{
  "train_examples": 15625,
  "hop_length": 160,
  "tokenizer": "char",
  "encoder_arch": "crnn",
  "encoder_widths": [192, 288, 432],
  "encoder_bidirectional": false,
  "fusion": "prefix",
  "decoder_activation": "gelu",
  "decoder_fused_qkv": true,
  "decoder_parallel_block": false,
  "decoder_prefix_bidirectional": false,
  "lr": 0.002,
  "nesterov": false,
  "final_lr_fraction": 0.05,
  "warmup_steps": 120
}
Rows from block 3 of the audio encoder, named by matrix and row number. Each number is 128 + 32 x the weight over its row's rms, rounded and kept within 0 to 255. All counts start at 0. Numbers have three digits each. After the name is the row's rms in percent of the matrix's.
# weight_ih_l0: GRU input weights (gates r, z, n stacked) (encoder.rnn.0.rnn.weight_ih_l0, 768x432), inputs 216-323
weight_ih_l0.21 103:095106120178107075144113118138153183086128101128141171100072157136079136083112121097063175130082128075129143146115101167147110085143160139089121190086123124193147145163154111154095116120113132102158110151140094127115139091143157076144181125119091128113123137147132061100123162193138140118075128132115128124096125156155173149
weight_ih_l0.22 110:156176093159103150144127102123116168135166150102127175163154138103121145121165124106130140059098149154055111100083133144092098134176081121115145118177102131122146110203190163067131114108182163121095172123118174092091108159094103157124103153157105157126156100119138138181122143152104089167115146156180110174129119105128133086
weight_ih_l0.23 104:123183107132088056138192136098144131134136119129090139142113166143145185164083126177180120112168105143109098109142180091135119125074108154093130087166098156155098121072090180162094121146083134151148127178113125074154091178103074105146162113117123128100141114108094142157102093147118075118153098174107096190126089144083102116
weight_ih_l0.24 102:097166114146080156110128126108102159161118101076120176162100085084121182182125119107130075158155174106175166157146153107140094093161083111155145099079099127134150129122116105162101123167161107131126120173123106137148150093099173118126145074121112120178126152115099146160133136103133114094103155105153141099108165166140128052
weight_ih_l0.89 106:077167112092133106133118125120122125125116141129123146100068146084109100159224077155119132142121192115134099154159143121140099101118200158140098139139142114127146132175144066186180128181106120122086155073104102103123171106157164104084166090118081166099121133148130101129098151102174113147168137148135159172157084101129162135
weight_ih_l0.90 109:152087186165116158125132135190124113119145117129178133110130150177189178090180150174159146127128152141102125102114088118093124103153135163073154134094111085160181161112150052151183138090062142162133107160129135139135087152115091139154074163167204180121108143121106083116121116110094138065122095123120147138094085149139063107
weight_ih_l0.91 105:074102106136139120112138119099085143153080123090161077151070122109215127100194164113139135119124111164169108107117116151093156150134177124143141176111130141157189118097153067078130136114116113165122079152112095168091067081175153163139151047066137113151153144143130175151129146092168205158176132120146134073088191155135111128
weight_ih_l0.92 112:115084081125111093162109085128150186156035099098109083129143116137125089103143116136212102129120093141147121129079107125128103095159175130156178116103162103092135114165167162173136173114086096153100153178125133079123130144174144196095159135129123118212108141121152105111087095192139098116117094126114162165168065088132100165
weight_ih_l0.93 101:126167117107097152115156137135160123148082120100168140142163181127136095127098195112168142088091150108151133089180128100112124129099163146099098156085159112098086114117163161125155133142073121116118100112163079174151147091199135121069111136077153120165195102112151184112113182163122148152103110174137152157175135077117101180
weight_ih_l0.94 106:130132108152151097161116155148112122073156132076141099085118152111129098094107153091081163124119134148153166067108109122130134180106111102116147089147117128118201117075154167100182146086173097130136114152146141094146179096148146145103132068127130147151111134168145100086120068184075137112099142094142201116060166107131160128
weight_ih_l0.95 107:142118122148158097155185061146154114099139138128152173100186091056116140178045175110111132207147125160112124067159072133140109107110078136136129163147081127137077132101069125093174068119128117127183143102152137162093107086087096149174173099095128107093158169143134125151124145146100192179152169159137100099152135166139090102
weight_ih_l0.96 108:128111138106111142131024140110114174077068112153132150192127166120241168096096177088107131122104145114118172084168095135130127096125111113128126144116126152124079115111135131123124118112141131136104126172154114070168115147118158135133147122067145159088155143152117115175064143125129095094033071098131076079092121138217126194
weight_ih_l0.97 102:136149165165111134070126158159146085093117072098168137197191148115175157093164144122082120153093105147113161124109112051100150100131110122082178155182113182152182142108120131062149096128131193095185095108161110161124190114130076154117134086117099177181146122135069134099141156159117127118104111128124078089137137141125085133
weight_ih_l0.98 099:150188088146083089165104099115096128111092138096088166029116129082147091117111154094072186139165162120134127132152135155094205217139113154146109123105169141125127107120129155135153088154165088145077196146167145171138054082121098120108103139075076179160153109082098137138202115074179149119176159143155136125156164130119134089
weight_ih_l0.99 107:138183158153118106151144137139181131080177082085129075159163184172118098138152178163110162158188119130165121111111166137101162123150032136095160169096173140063094097149098124170069139108136172101120167145169108129138090151181114134107156064093126107106126095137080099145175121151130137101145121133138130149132100092134126177
weight_ih_l0.100 112:141116113107150132183141135125138111173124091064115161165142086170137120134128074069184139106108072060173140097109142109130215233127110116175179155172140188163125137104096103107157082169179100114110159092125146126144141180084151116150111129152110125106128132038139197118101098117103156106158168134082131133117129103095080113
weight_ih_l0.101 102:124124087145099118152119066161120191144147134116136199084153128173104157159175071153058181150122130155150110162073134132156163113097109099142118157119074152146108079140120183151209160097136144124075103196093085125139114044112094104150141147107145125099153120171169183194128131161153121121166133107133156098142141147096173154
weight_ih_l0.102 110:139075120196188092101087143149080105081140140143171165104191141072059157142139097151086151122123167136146095086112115127113092084115098055123179179111132162092164104139112159062141123172108139171079158176093127153120141132113148136136152141111087111118149150134159070180115121116088123121145140118170117078160183150138144139
weight_ih_l0.103 109:164125089127151137137117190143077135149117104121113098145208140154094163093114102131100127122137125157135123076116153095063092179125076124155156107110131133161126132120186105132092139142163065137141134154102112073114165123131110126140108147139152141145106118179120217135092119096148157130167115118147125109137169123153122186
weight_ih_l0.104 100:124086112129119112147145171108134137117030139106158084150124163105071128050127146091136073191135102136165164102097181092113055169177145091172123091152196124118128086059075103144138103105127100138131102044085129153128090109116110103120097106173150087126116103144131150135168167074143113114076125139078098106116192106096134139
weight_ih_l0.105 111:138124124088105117129182114148090114082157142126175158082130096122125110152083158120146137091081116159149080101147221052130172056149153110125102113111154094152077081113175129144110144105139123168095093130121099059121139141052100075142114133098127206157097091134138179143132145099116160146141102097089110101161180130164176053
weight_ih_l0.106 100:082081094099137136123123095113080175069083093145096172111163098105121149094158078129110143091143153198138135124125134162144129108132132124178099164149172160096153099095157158155175126094158160099174123119134113129101142172134111150104177115114179179119104183073132043168153152129060146116088152135113115102082108116146161142
weight_ih_l0.107 105:151082135113150080184173146064157131169119074097125196065121130132191185178159135138182134155123119069112103175116118092124119157107156130204098127150183105107131091149139052157091071186135120130078127145105074161143139127148101144126160157123173120083135141088103176156207122135139129109148174066157104118130130110158092140
weight_ih_l0.108 105:204124114116117070111143146119113096148151068144173107102120149152155083131122137111145137074116184159094150108129118113161100089153060078151160178087107095073173113176124124091123184138126161121097101067139117129122113084203087139102146185120195195081144171087138152176126091118085144160148079120193087151103146103133099137
weight_ih_l0.109 101:135141127152122145119125154134119079108123092185141146092170135185134141097180096136149114117106086172133163092101118140083112093107178115103152137120134172112167123186111142090123060142135180116098141089108138148129119102064142147086151139143139156095166088130086077131106132148157157101114093133168101151146095091126130167
weight_ih_l0.110 098:161096170084168084150112143058151128147126114094145148142137104154155142141117150141204107111153124123082113103127102117113138148118109113150107204195077130133135104122135157091152114043160128124130169158133165135123101141107120075122109155103115097083116145124127157151142142096137112121119089141079032167132158070126090074
weight_ih_l0.111 100:096175186115205142159122127052190206153111124082145101116121083146084161146120134073096128147114129150104158102152121099080126081078164077152169088189103144066089101182129127083129156148107136101138110120104133106112087145083089120130092160118175109126037149111122196080121149102068164133131149094129148085169145100071154064
weight_ih_l0.112 103:159081164045102103120122161137167111180127123113181149162164063180148075137099124110091131132098126164137105108135107089176141196108178183107184135123138156164075065146165094173139145153160109119114155119058149133094125074113134099185058127113111148104157169125129105118125138162096146086204067092208116116128120142135169141
weight_ih_l0.113 106:133141133093098142135183159135100078057108146105133147130129130094140110146172120162112165177129136155117105111090152155131163058111184140140163193202114137111128090063184127104162106137174110160117088127146073114105162106115101061115145113108092036088114157090183140148114081139180102129127105114112188149146120121155119129
weight_ih_l0.114 105:112107110120105121104143123161123138133131172085169169096154131042149099079096103090097125105144136115171072188155135142136109183151179155114127100143105163131142147073161091099104181154151073100150134121140077132116117117122141080197060123130179048134065152067128091188104134062144109125094085093162110128174112161123075112
weight_ih_l0.115 103:098105136125127124138148158166138199097140130120109145055157155147082122211136137129214129159162166090136115137122133140136079159155105118097144158053099096105116207133181145161120147188119144139144109126091213082093102122137135130132072182176122096160078146173150140098109098171121172162145076125135128141098122126115167142
weight_ih_l0.116 108:073087117171158137154113146108112133129175128129144137206138091130113104091112131113134094147102161130113185123126116157165115106125170145100104117133118110111098102153152170100129094188120149095138047144183126171048163147154075122093152146101100076093095134110117158088109112124097152141099121143100139095086089085151154124
weight_ih_l0.117 105:118143120128124114117098138140091106107150122105096101136125119125124106039127185106104118153181125132126139191096091170087172099124142175134124140155161161063109163134096154166130205173116112139213127182108097151119143142191070119091124112117095119136180146127092124101141130118135129108145124131120160103115150170160096180
weight_ih_l0.118 100:129123101109154102103131107113108076094160145117090101145127147141135161133101118115090113144149096069160202107132188140179120166143113086137144178129127158077149134190122127134126157123122110152085083103105191090115104152146094180147071133004130134140083141119076112093168066171122128109137077101112136117167091098110193143
weight_ih_l0.119 108:098105103146097136156116099146088162150115165056138142105112096149171083146094142124115148147161150188110082095142164135122109119139087146140152148094157120042111147075126187120176106153140158158102116075093121196128155131116133147070136169122162137103101094124095172140124105136099154146147010138112075139125111097126135113
weight_ih_l0.120 103:128125087121156120154116142109095118122123143116143107172211131144127131153147180120097118147112052160139134118101090107065117113158114111162143129146123116105094132108126200158112101159113185071138142113157137156116151148078160114152091128075068148166192167131154108171113208194139023141173181117167179104132140090140098087
weight_ih_l0.121 105:107184175182204113133123164149097130162101106098118122132154058122109113119108099163134104105049125163102182118104133123115102174096102168108090071129076143175071111130121130116117105091163154139102152059156116175164111110142185145130098091148118158144107116095142101103139127110159074131134177113119094126146092104147164155
weight_ih_l0.122 106:100142139162133120178106132116115073130125189067156112141128124129160121177148067104147109133148110164068117122128126161111058183178117173065171140134144100072122163182168142087153039106086168104143115102158105086156110176110128109106130188175143154150140068179164118132098103115115091124120130126103096117132110127210176189
weight_ih_l0.123 101:096172100135171143129121118090116131078153123186143131148187177124118119125165125144176127132104141202117125147117132132140199137056096095103159118112161169117101137131143079133130115159144181086089105120066151128143185078175138075103110134131086141168156110089131193152125152046177113173154113106159110196121193153139086103
weight_ih_l0.124 105:132104092126193081111059160052135089133177118152158140141131112092092083120122154194146094143123116072149189101086123115099135102072161098080126159154079184109103104138170095120151159155127155116199154104144087091143162190114102135146093106116106086121130097056121167100122186104155154140093096142173132117132157107193104132
weight_ih_l0.125 095:120120094164145102107116093130118150163136106115125121177167161140133144147119130137138116085116122138112155150184040084122120141132124071142148118178091172109148134141155121128147066160118145087124144063180118144125116123095123098134162106093137174169084107080103177100153092171115118152105086115147111182103131127237116103
weight_ih_l0.126 109:133063132106110126132161065155094154172086101153082159155131092196134171068131089101118176166147097099149096101143158150087069143087155110133101133144132187161140116131145158124091163112143106154147101140115186135088104195122143100143133139032094151100108105127120151142108147110156132114115077168144101109095123132094082094
weight_ih_l0.127 101:167130170096145128124115130096132129095127167151111144167077168132160118121166120129070170101153175123136170122102140138113123080136114156115154087109170084159141178185124107164154112102128121169123094142139139149091101120123088116156112125143156075210140162151156089132160086163208118184078138101155177186163122100156119168
weight_ih_l0.128 104:113093151154126153142089119145130140132195129102158137069147109133069057092138158128139161164085100087153133109093079090107190083189096085210081163158140073082190117093096157110134148102147198152112122077134073094083088121095121072159122169100082089120179109127154128071088133103136094079169074166124156095111163135164142178
weight_ih_l0.129 111:139170129132142085068121071136167165144096066153142058123148136155189111135101176127191126154122196143183162101125104179132147165170150106111165122137112087149171148133140120112177084124138204127137147140124118155099102101158119107089065109130158109126133110179109080125079101119171138108109079190173099159072086137127104146
weight_ih_l0.130 105:170176118083176153094192138126137130075164145080134113156130142124130149090135076134181142157150138159127145083166161168109119082087172167139138151143115134094086136141156088114080123078121096101116099146147111112147166101128164139086105124155158104095141108146160211147120159154143120155163149160084101126064096118101091091
weight_ih_l0.131 107:145126134134142181140103063125139154150169175094162145149158162169154114110167082201107105131096107118164109149101145112133176123160179085083179094107130115155110130158164107124183117124183122108133103146061067093185088158136131110134121165138142135105110126133107108127117101164129095069121146136161092066163126094181098103
weight_ih_l0.132 108:118116100144101133152185108079162119121143096116131154064143091114145102147138170086172125104131086149108136146150140139175102213170097131074167140143073150157185102129161117129154149124063131128136133104170055078143182142176104142141127076140132107177116101130166133129080151156187137094118113119094087146135194183170159161
weight_ih_l0.133 106:112125196137112162162123111141147141162179133131159109145076128135133154169135177159091157130117142150161137150090135177157108189100123086168118108124170178125117159162133096097102083101075131131127079141168134108120161129111154067173108176106137067104161127154105131078191083146159128088102112124190095074117158095089096129
weight_ih_l0.134 109:113081088161122094079078095099217113185147087127063149132172110127175063143131141159114073145097154124173084151124207169161172101123158123054147137145121113135093125093146076115095117122175132121084094122174103155138148173119169147108139068137104162092199107096114130035095135131171153127127160150139075120144115094138096166
weight_ih_l0.135 102:180085129065114169114173086143105068154132124111150103120168090109113102162135058161129156131089132175067161111090069144135106128143118144115077220084068137151100093120134106179176078179161085151087114144112081169166137096097113108139189136146113143112078165060135064128115182081107147144104070145126129147149060092122076116
weight_ih_l0.136 102:118176098141156113172165173141120150108108104141114185143117133113164197107147166135122129150139167138161087069187122099112212099160101188128160147213111098104127157173072111145124085136122108189093156138111113157212120084171124141148126142119143090095124081138143111130127104087097113129105109163111110139105133153181131102
weight_ih_l0.137 111:118093152138134107063138146142127136155070139128179129173100115137194181170128240144093178139091174094135122150138155155189110084180087164117123144111164124153152104127086153093138111126121124081095146089165095132130081146172100129073174094126123165201168143093105119062143153083083128142097161128129138159128107136104078128
weight_ih_l0.138 103:126122114141085110176093149049148188073145144196138167147090174136138161120133150157104157188181112255176175092098160078125191150143103119100130117079124114089145146170091126160074128144119126180093106103158145130110114115168098113129155180156098136109161146147138086161060164134118089125152114108067117107121170171119121124
weight_ih_l0.139 099:092197136147169111069100092130140109136097113113147157113101147139126137123163119129136115031164112114090142166176158108170150122137099143126135155069067108137124128145058151115148143128116129090103181091095154156074121113162126120144161121110123071166173127109136117129137151153092116116116158108109192105086162140177117094
weight_ih_l0.140 104:107151143146118128157141113111141164143153131137108134143145098128117117147149141135134167156173183115120134197181122123095173159124108148127097167089124172160113138075108143125164108069141143051113158100096096121132094154130108115163102133133103132105161215118129123115102092133085112142156104068103164134137170100111094162
weight_ih_l0.141 100:163132070116099144100149156098162119186134063069105130158054095193156165106097066096087140106119102154114099184156158174096101125116126084096140095084127160099098150137143120196141112143121170174098130152178059159109144175191146191101216059146195089134099131096071093117106167177080110082084142127161134180098141160161130159
weight_ih_l0.142 106:122119080093117111143119107141167148127169090178133102104115126156072101126114145122178139151139141116099169132157152171074058094117174160140155110074134085105186136103111103092108120101143156119124137156155100159111142145075109159145139055136130092109098182134096138191117159186200097184134117122080073161117080071128157097
weight_ih_l0.143 103:156134121158196106178182145133135118153060152100114172127090099139165129145126118122111112107129150116110060099168160158087179104146152182125103077101056112111110130075121104111142075137099122138139165106103091148135160120133160167169157144119122106146132082132113133148123061124187106106118179061160125128157144113136123105
weight_ih_l0.144 104:139134150134092060102128153096111113176142158110217112130093107150076126170104111146089106156152116154149120089144118183143109112135122141106107083159134140198128092122113166180145186067132104093111146182083164087125119127124164124096139162116117135219119113150144123165115167103210115103113122171101138091165137082162090136
weight_ih_l0.145 098:087126078133091186106154116152152103185112117155110156132093148099116169114091142150114121101177143131113127113117095091129127148115177171115123124113140196067156112100129177160083157161183129123155146058180109120123096121183089143112107099093096086127077140083130104095084109085125164124151163106155093165082135082207103151
weight_ih_l0.146 104:152108107147147124162119121115132099191111041051070126114088135091052122117087130097081137179091135172099186097125137109073104104108112141185173121147178132052140123128173122144097146178126155101169184171144153163124112112133199148093101120114184081192112116132103159150114148154115103104183117131090155101152121085105129141
weight_ih_l0.147 103:171134111153148109085207109053172125180100083124154115176123131104094127147122146138162155121129167102104110176123147110054212140138120129132128099101155156210083140069171092152134079137159114082147134090124138150182167103126149159153092135118143150205126093125093181122119143176149127108166090124125206083112124014140160078
weight_ih_l0.148 104:134116155065127139099220077168145117133096160148145117132156100094134135152144171115076144067106107166148178087142111153164083075098145158141183052115098081106141143121093129155113134126100101091127127113137143119147137085117154153169141144145134146123146057187141163119121144127160134139103054063109133138117148084131178132
weight_ih_l0.149 110:119117112073128147121148150137173132157139158179130152113150146125125099135155165094182109118123080113194088084122108102118078099164109162131109101171111103125055121143132205153084101121116184103160138136097111094114109128148151159141122142183105055149122070120093160137151144119112162109101106090090110126140140177129082159
weight_ih_l0.150 108:084104104142132062123102168108211167132158119122116134146073080126144120077133087157141134165098095103195120168111135141131114096114085116090133145091147172082118130115166103085107121096155117143126129113123105164133163102160141109178141172133073184139157169128087160122154118152092075093110116152206120182134137114086182146
weight_ih_l0.151 109:123106138091136142091116169136141133106152076159153133083132134115183103061153146109055183150120166100153175026145137140194102068087127132120125102100135054089111163120135131184145156143121069092091136111088143135168155095144126138090122131157154110159152116127164140114097118098145141123169076134138217140081120149089147124
weight_ih_l0.152 107:150148080158160101117094186092151127170199077076084112128123170103168147133121130134158132100082081176071108108150135092118122180176167115152150083181177144080105119147077115119115080116144139134113093155223108121100128160104114120116180141162095176115174198146170157126094189168155095136064179209124142129139149137126198172
weight_ih_l0.153 107:080164160055091108117114092150146105181162137120106159115169141150125101180154129089102112187132112166129116126073110155134093096139119178100132119158176103126128171135161125140142084129134117123126092171088157110088128178082093099161125122139133132134136140090183146174131151110193158094086125117183135139121135101155151172
weight_ih_l0.154 100:149134133167131060160129123096169084139096165107130128080179139109144162107144125154070136148156085145180101113136108126091095112148110129112170126136129143097222099073135152081151114110089094144090154170182100078078115062120110122193172135067160102124151128148153126144054089134149177178094123145181100149119081112208156157
weight_ih_l0.155 101:051147110175071122150152163126113163118125162103185168124131105064117116125084071123104107151158108166151110129148060072153109156160200121145119109128141106121138107134099132174094144136119175193130135115206134121147176117078092087170137197134197137123125126181135102177111134115107089138127104160166111137156094194121165125
weight_ih_l0.156 103:123128092186122104143176159137086138120125123024113132149141145097101153165096130099155118150103078072145114104091140145143145154105131173131139130113096155134155097128077139162137129132115124090135138118185169170160155142157134119163089146147159081077108125182203121163169155132107114101106090152132160097140151149099152129
weight_ih_l0.157 111:147127206120140148099191074087099125102143141121163130089108118118090094135137058151087188144112154164146089166076140160128095151054130084172140071095124102121137130105077048137158095116124173137118135133198113119127166083119150166149149172161124158110091160079170105097104099121135195123155082163174122156123099128091095206
weight_ih_l0.158 105:122113126147109156157101097148179140134172092125120117152143120144140135092145203140138106095155151137151165102110116158141155080186167066140133155095038059175099097143108063120128162143121127120167114131137162123083209115195132163089121124141128137122119099166159073155175108154159110108065077173146105144172128105130134131
weight_ih_l0.159 103:149129167149169117189138156112130158131098109164137099135135133095156132161174104161129096125117140142140103165155096133123111092088182150084102048063157091105099146140128221151115107098131112134163123144126072078104129124084099172086158136142110082165135133101108137161164186131187172126089177147120173157183079099064119121
weight_ih_l0.160 111:125101158155106155089111162108119169062065130075103144165136137151082141164101139151132117120114103140174105078108096112153091129118106167094200112087148056118149129117130068111154138139068122128102161071113055094104128143143148148094091078144107113128079158155104122091188164105131113170150126130103109136124089120157149187
weight_ih_l0.161 107:109172090116135113170158082095109143166130132255093092109140158085158149112136131139151080143132087090130120070098192109165187168179229170097122089098157088159178136114161120176176093122035162069125123168093100046093106101169146083112080139084133123116144117149190193146094082131106113153157094141130130149098149091112129133
weight_ih_l0.162 109:093107154117140151148073109181122089152227090180129126170141120085082098117119132147049118127132121110103070064157089148133183137156131161153123109096153065118072127111124078130132147180123129149108167060102129117156154149072189164122170101143061117101093121151096125076128119150129150135114124101169172133143114086176196144
weight_ih_l0.163 106:161099116122151113145125168084118158110091104117119146137095087091146102114133114106145131104178092104141120103116132159159139144143138160129113129101111166072137143121091128090146113101131151136138065152139135090166114123136159132080134098106097110118145123107118172169121148134125138143166148142151125164108159124095110154
weight_ih_l0.164 106:126158115155114108131134105088147188137153130194124130134121102097115097159156106119199143112123121112133133125099101071125148116136073138069177104105075178138126135122123151122137121124100138102175116088099115123144090145098162101126098162081173144093085166131109122114157133122137145092123180124110083136104119113078178122
weight_ih_l0.165 106:196132147136100146129165123138145125146141090116150133158087116125091144146170139170096162102087147078136193124145104177148103100165109174083115154123099173105130106105090185116143167103112154097110128138077173153140123147107124071134090122078077124148102111055169106093143127117139102095131190103110135115148080124107072151
weight_ih_l0.166 100:154108115121094139106069116159117206111139138147126094159158158151137135105163215080088143073146078141142234166132121139193154207141191065160097095088162124062134118099123104123166151146062149124118105135139102114057156107127114158105132105118153069071145207172166189114126058127103126143181125129124083130137137102096143173
weight_ih_l0.167 107:168168103070176088147069146101172109118109128117123174187109152113131180148162119179116108154139135182206125115097092158155185093177099111141110166107116136116124165097098096070153135202131121073130144076119095125185146193119147138156126118162092130124133130170123116054154096156153102158091159113109155175173124093128144119
weight_ih_l0.168 103:115148115160139091112117054117158179113086179132118148144126125144135138059150187118123128104095143116124151105084141142124098151122130108169141159093161064097122144116140110135134146135106131172130130149153059120124138132151143084107131120066180129184132082076064165036094150170128099136175147146103084164122127125150075079
weight_ih_l0.169 105:144051131114146127148130150093067106137149131126129204127144155093143150081176130100161157165113102148134128064078184130125114124123181116083112189138066082123143209149050140118088106158148113136147141083127123124087157118051120125065140168130134071113114172127113103090148128069107097165082127146093085087157176163113072167
weight_ih_l0.170 098:166063181068077163123188147156122124161135176162176094209157064142132137081144080135108158079144057080161092149168060115112137125144130147143101116164133171120154128163133169140155157174126142059126166143121158106141123174115147113141175133149082163169140145170161116140133127137167144086132117110105172143158094087138126117
weight_ih_l0.171 102:132111129100088093161111107134109162122088146084114113170115162152120102069124059182141168084161107151130128113074099134127117133192162154112099151222098109091132133123136166120080149099150217133176165140075077169180077183123102162122132157126106119107096164134094192114143103143093119098103127154169125076118114139166076123
weight_ih_l0.172 101:102143054116097126122143134135104154131093095104070128109136089138143108173133099128086089089123062144137165089113089111133165097168112141162194113103154169137167155160064151058163155126108152174177138131097110105102144130156099171172129140135128133130166086160142126125076153139142135133190128141107101111103135179097163091
weight_ih_l0.173 103:070096071111115195123156124166118107171158095093132145071077158155068069139135107080116153071115114182085141137126090103089116100119130134113129148176158082094123081064129150157099129134139074163178119054112154165191096145165121095119146070160075131072113174107138158111173162085126100146145125089114137175207142089149125137
weight_ih_l0.174 104:125149159173150129119149058156177110064060094135193127160141118114189121189090111066114120091166067137107162091064115196098151185178115175161105132169106096189135125173086124169115078188078120124142068096153145084160148156097171110127137112183105194109127145102126105077136183160080112087125084106099130121092163166118156143
weight_ih_l0.175 108:120105124150133138086080142183089172091149166104130159147132162145111107118140084117123174120085101092166101098119144096100093174162146099155159156072100160113118171109110087120194128098131110105097087133102144157138098142069195135123158141176111138141112120060151129118095142115091109128154130137109087092089127089097151114
weight_ih_l0.176 103:152142121108153108162127166142180140157112106084174169104174114119053146189139091131160124092161092114084103136131099148141092108188119142142114165152136111130186195118120081080132110097137116133099128135123101131167151185096124152113167139130113086096101171098154137153082046093102152184172067188197164165148067102178091160
weight_ih_l0.177 102:149194106156101072112116150074135140112196159135094092105114128138142129133154154156099157135144071132115129117125132156125051170125148159084130127129182151118085100163148163086172133135078119184150106156140115127053064142103117100096140146095132145097076171144128143133200171195134111099150104127105125104108159045087150166
weight_ih_l0.178 105:111116114085144192093110134162115098132148101132149160147184141112142096125129181144133153126151144107151096125170171124178131098161061173097150108155169106063096087174111091089150138145116101123106186085177141089128168128132089177133170199135120158154077162134192131097080085138131102157142110146177154064146113102157067097
weight_ih_l0.179 103:142089115116143090099179146122105156085093129100121139189122133155102146115107102173076082127082173074095110151096151150148155107127156073102114119143124124115100146098124146134139070120136168178098090133162065095120109063091153100129120146206128086122130142143149072130133174172112179094131098132135187088095064113054102132
weight_ih_l0.180 108:087121139169134161120105140152152136168098139144116159167168131136079109128176123145167134117141114154135148117094144120142113132157166049111203146092120143163148051182142094135142107156138196140175143137113157146144098158142131186145103109136163075160095093140151093093139142126128154132127171172126091151102119113175193117
weight_ih_l0.181 111:081171115145146151141180182129189173177156130125114165122131084148102145164142173142097103077142119114108105089188095146155115135115094112103139140169142130184088153073155193127126131128077134108076107076071160150081183099171146156130162126112122106135120060106146147108162131141097109125110103145107105138095125143093142190
weight_ih_l0.182 104:110139131099074081092099106138084157172135162114105135125121104145085167142129158136140079120161125146033169138142120118129139111148056165120141135087112127089110083094151103169144076111111123179097159138137195149090145138168129102141115050128173093136168153137148116148049128153171191148114125170126131144166117141132146123
weight_ih_l0.183 106:126167156116151085139149169109131152121104078098145185114071181086148130140105142155056176119102141074129132160125128155185105136171115160132142112149128102103135109138116135106154141111140209091093137066140156143119152131141127132113123078081130144128164162170094122063107100152204133098109084143136182114177135155131118160
weight_ih_l0.184 101:174116160141123154167080163155079123142170163098167171102106185102071127137134129105147135131062180150142111077112072128159138153132166101135132098155182125172109102140148159180098072150118100169130103096112166170109101147144098147122101146119117116124116093102133090112101117179147144112081113114187134109126170180074114124
weight_ih_l0.185 109:150158118103116148156150140104131093161104141134119129142098137107125044135119121124087177104169171152157090202131147161090110162125109131111134169162114163183134174070113159117159065140172180102091118142121158153141116132156123105064126130171084150105124113107170113144143164085127141195122090159155140123125117110048128121
weight_ih_l0.186 111:105201109097158119141117100119074135081159080139150085104195147154074091120105138165167146129158114157099104112158145130130140146137111091081098103129137131143177218138129071160138164099144115136105098129087170126130112131105114089113141079091156129134148147143111133096173109158122137186142156153161125114122100159169183147
weight_ih_l0.187 106:144098111156140143193120081145091091138130160149141115143083140117170137101123097151059161131133131189109158100178098133093072100138087146197177131126120138121193143124121080110112159184074110128078137139083169075116121120125091109144104100126165074192144098157116093104155125141153124119117136105078115134149135140111142145
weight_ih_l0.188 108:142144151173125151163107185140103106167155118123094076090144076146144068089107145166155101138118155095147164123147169115146183128137120149053142137140136155144076098115166120097113150080133115131153058128155156115217079137121130083071120107150114110157110111098172151142141076122129127113098116136117094141129133112093130102
weight_ih_l0.189 104:073169118089065119091149122157098139145119067190113120150050116139151118133136119085179038162152143057099085122132138173137096157106051147125137139129120139157162121123118097085093191149151141170172108175111119150112132192164099139133054180139019088100111132156121139131116150193102076109110183119122157086148073129110159196
weight_ih_l0.190 110:126108091095119190155148107084109125121175124097161165128124108121066125111175106118189132087155130141168108116124173110104161107105155139103105080089094096110170107106121119111163156159101163121081140127120120164091153109133085052188077104029142148117151139088194180158072168129154123078157089112141107109099154123143093156
weight_ih_l0.191 107:125137084094156077144165159079130117115156180105161170133149099063121163131170082124159153119140172165194123209123135151120070111132181078136138140062139134096096144103130170079111165124170101073131122135131147130187139141139139134136093129111118105125095175177109140118079158104150128152123137171145094130124202058112155045
weight_ih_l0.192 107:166153086121195069105135141060096124096108164127119078068105133097142203140173125125077095046094132108106167109087178077117136132139131188088167116101089153125161101132110113113134114128108073085098124184088105154138108153120150168097140106088113118123141126112109151091165188136086107134142124137124111143147150125065120170
weight_ih_l0.193 107:086080137132122127119117092081128069117097104130130144159089092074137077150106164180111122120151149083070110113120149102156102137156110116115139071086184192092099197076138109150119117177104135115118090187079167102159130170157065156137119135065135082192152131198092143148104105094070147112144089111117177104159112104184109093
weight_ih_l0.194 103:195145112132156112205120112181150085174155206052126109076104145130129112128139113163083058107119173131140172030130102139101129141156107160124157140151082180113201146176127144130071096200088146130160162139130123100109083152074105107116174186123141091147152149147171157130153122088124160171113135087141101155130145119136154123
weight_ih_l0.195 097:088123083151183101083144161137114051080123136152098151151072110154089093101158093154159156162118106179068129127167164125121133078100047134122111149163158137114164091127084117124103150148112136131133194115133100175142142122148130084155144117125135080152136145123074152052113185082051159125151140135155162187119132151120090148
weight_ih_l0.196 106:117151182131083109143096083151096109107125161134185204102095035118110196153114083078191099111136138130176138182156168083138180118150077145109104146165183147162169087148188112064143176115055147150136113134121148126128150072095140101104119126080173065162110164118107118156140105169130097083137137172116116144157131094093129140
weight_ih_l0.197 106:035154114159111118102149118162146119153111106143142156136160165119115109106112103176179129168063122180106113138090157169153144109072165145146196147078137117146085141124095129097099147138125079207157134122089114090107157107169158175110052143112083130095148082197096089091100201134120117093071182113091166158153136178157144137
weight_ih_l0.198 108:100099078119156081119163064148182102150112085124084098101163143127108118201090096131108111091143122044137130127140133144085091103068169113188083164105099092086131149135151088064090148118110109134142135173126181195099156115154140115074117096155124102103140103171120083116166133083073112095065162134157091200121097128184137158
weight_ih_l0.199 101:134086144097107124125131098171187168085083170103155135118169154125130177106081120080180197155119146105172134079090107169122137153112105143063085116078183129130108086141115124066177118104136132103133172055140092096096116101097109074134131148141102156164121125137144083144119123148108131079138109121149142140152116149148127087
weight_ih_l0.200 109:122103150173138207145105137143126082096094126075175125128162080148172110117095116136162143105082094121155096083084124139149108116110129140143159066092125118172159142100130126153093135105086178157091139086156140162126167104132126122158201117084114178074135144147092086178187175113081101130116147156102133118147169115193082154
weight_ih_l0.201 098:118074156079163107111153115058140082137207116130077129099111121131073139147136108123151145099120134108131111147104116084155089155114091110139159131122127131099198091164130125130114095084180148119097154083151140151081155117146155154123096095111118095123086148126135148104116138143159135132097080147133177081136158087090122068
weight_ih_l0.202 106:101097114104113158114130094176091103135115127103132184162101108112124105166126099093124088134147097123108146162143161166102183125153122180123153127121121156085129079104081174093096150105088124139104184111154146130124104197066139159123123135117086102097085153138127158102111129168122069119131171109159155190135124131137156128
weight_ih_l0.203 100:117124073134089084152140126186122094117129144133121098142185140151165161147076150089127180115181063152174146178092137167168165093134147144158130111104141079104045156103136069122108135118140137118150162120134082145111146083134169092108134147086133080145108131137110147142133078147116171098124115149145195122138156053109084118
weight_ih_l0.204 103:083143116108158126115094156131141162105163130073096126128131157094110117117106091102111135126125160064111133081121071114148112123131128148147119186140162076119101112168106173063127082202147125139164135130177142126183088140185120141112110134138087142052068182110112085188165177103110131107098108114156122118102109096163073174
weight_ih_l0.205 106:199153144160138140088147095094111167163197099139145161088093143121148129101076109120150061160128141124185122137115163093115137117116124072140166098088117166157117110058139045158146098137137164099131126176173157089095099139116106111136141158098123134146105123100160169106124125123192144170100121085097086168102142181112146113
weight_ih_l0.206 105:085107102185128142131145143131086084142116080114151097089114103090124157145098143138174102211140183110099078146144124157101141148146155113123126145127120151160076170113134102132146170154123100133106086145107118113084163133101131132177087170155117093078141120142130103161085188155115150142176142140120115126125178131126132157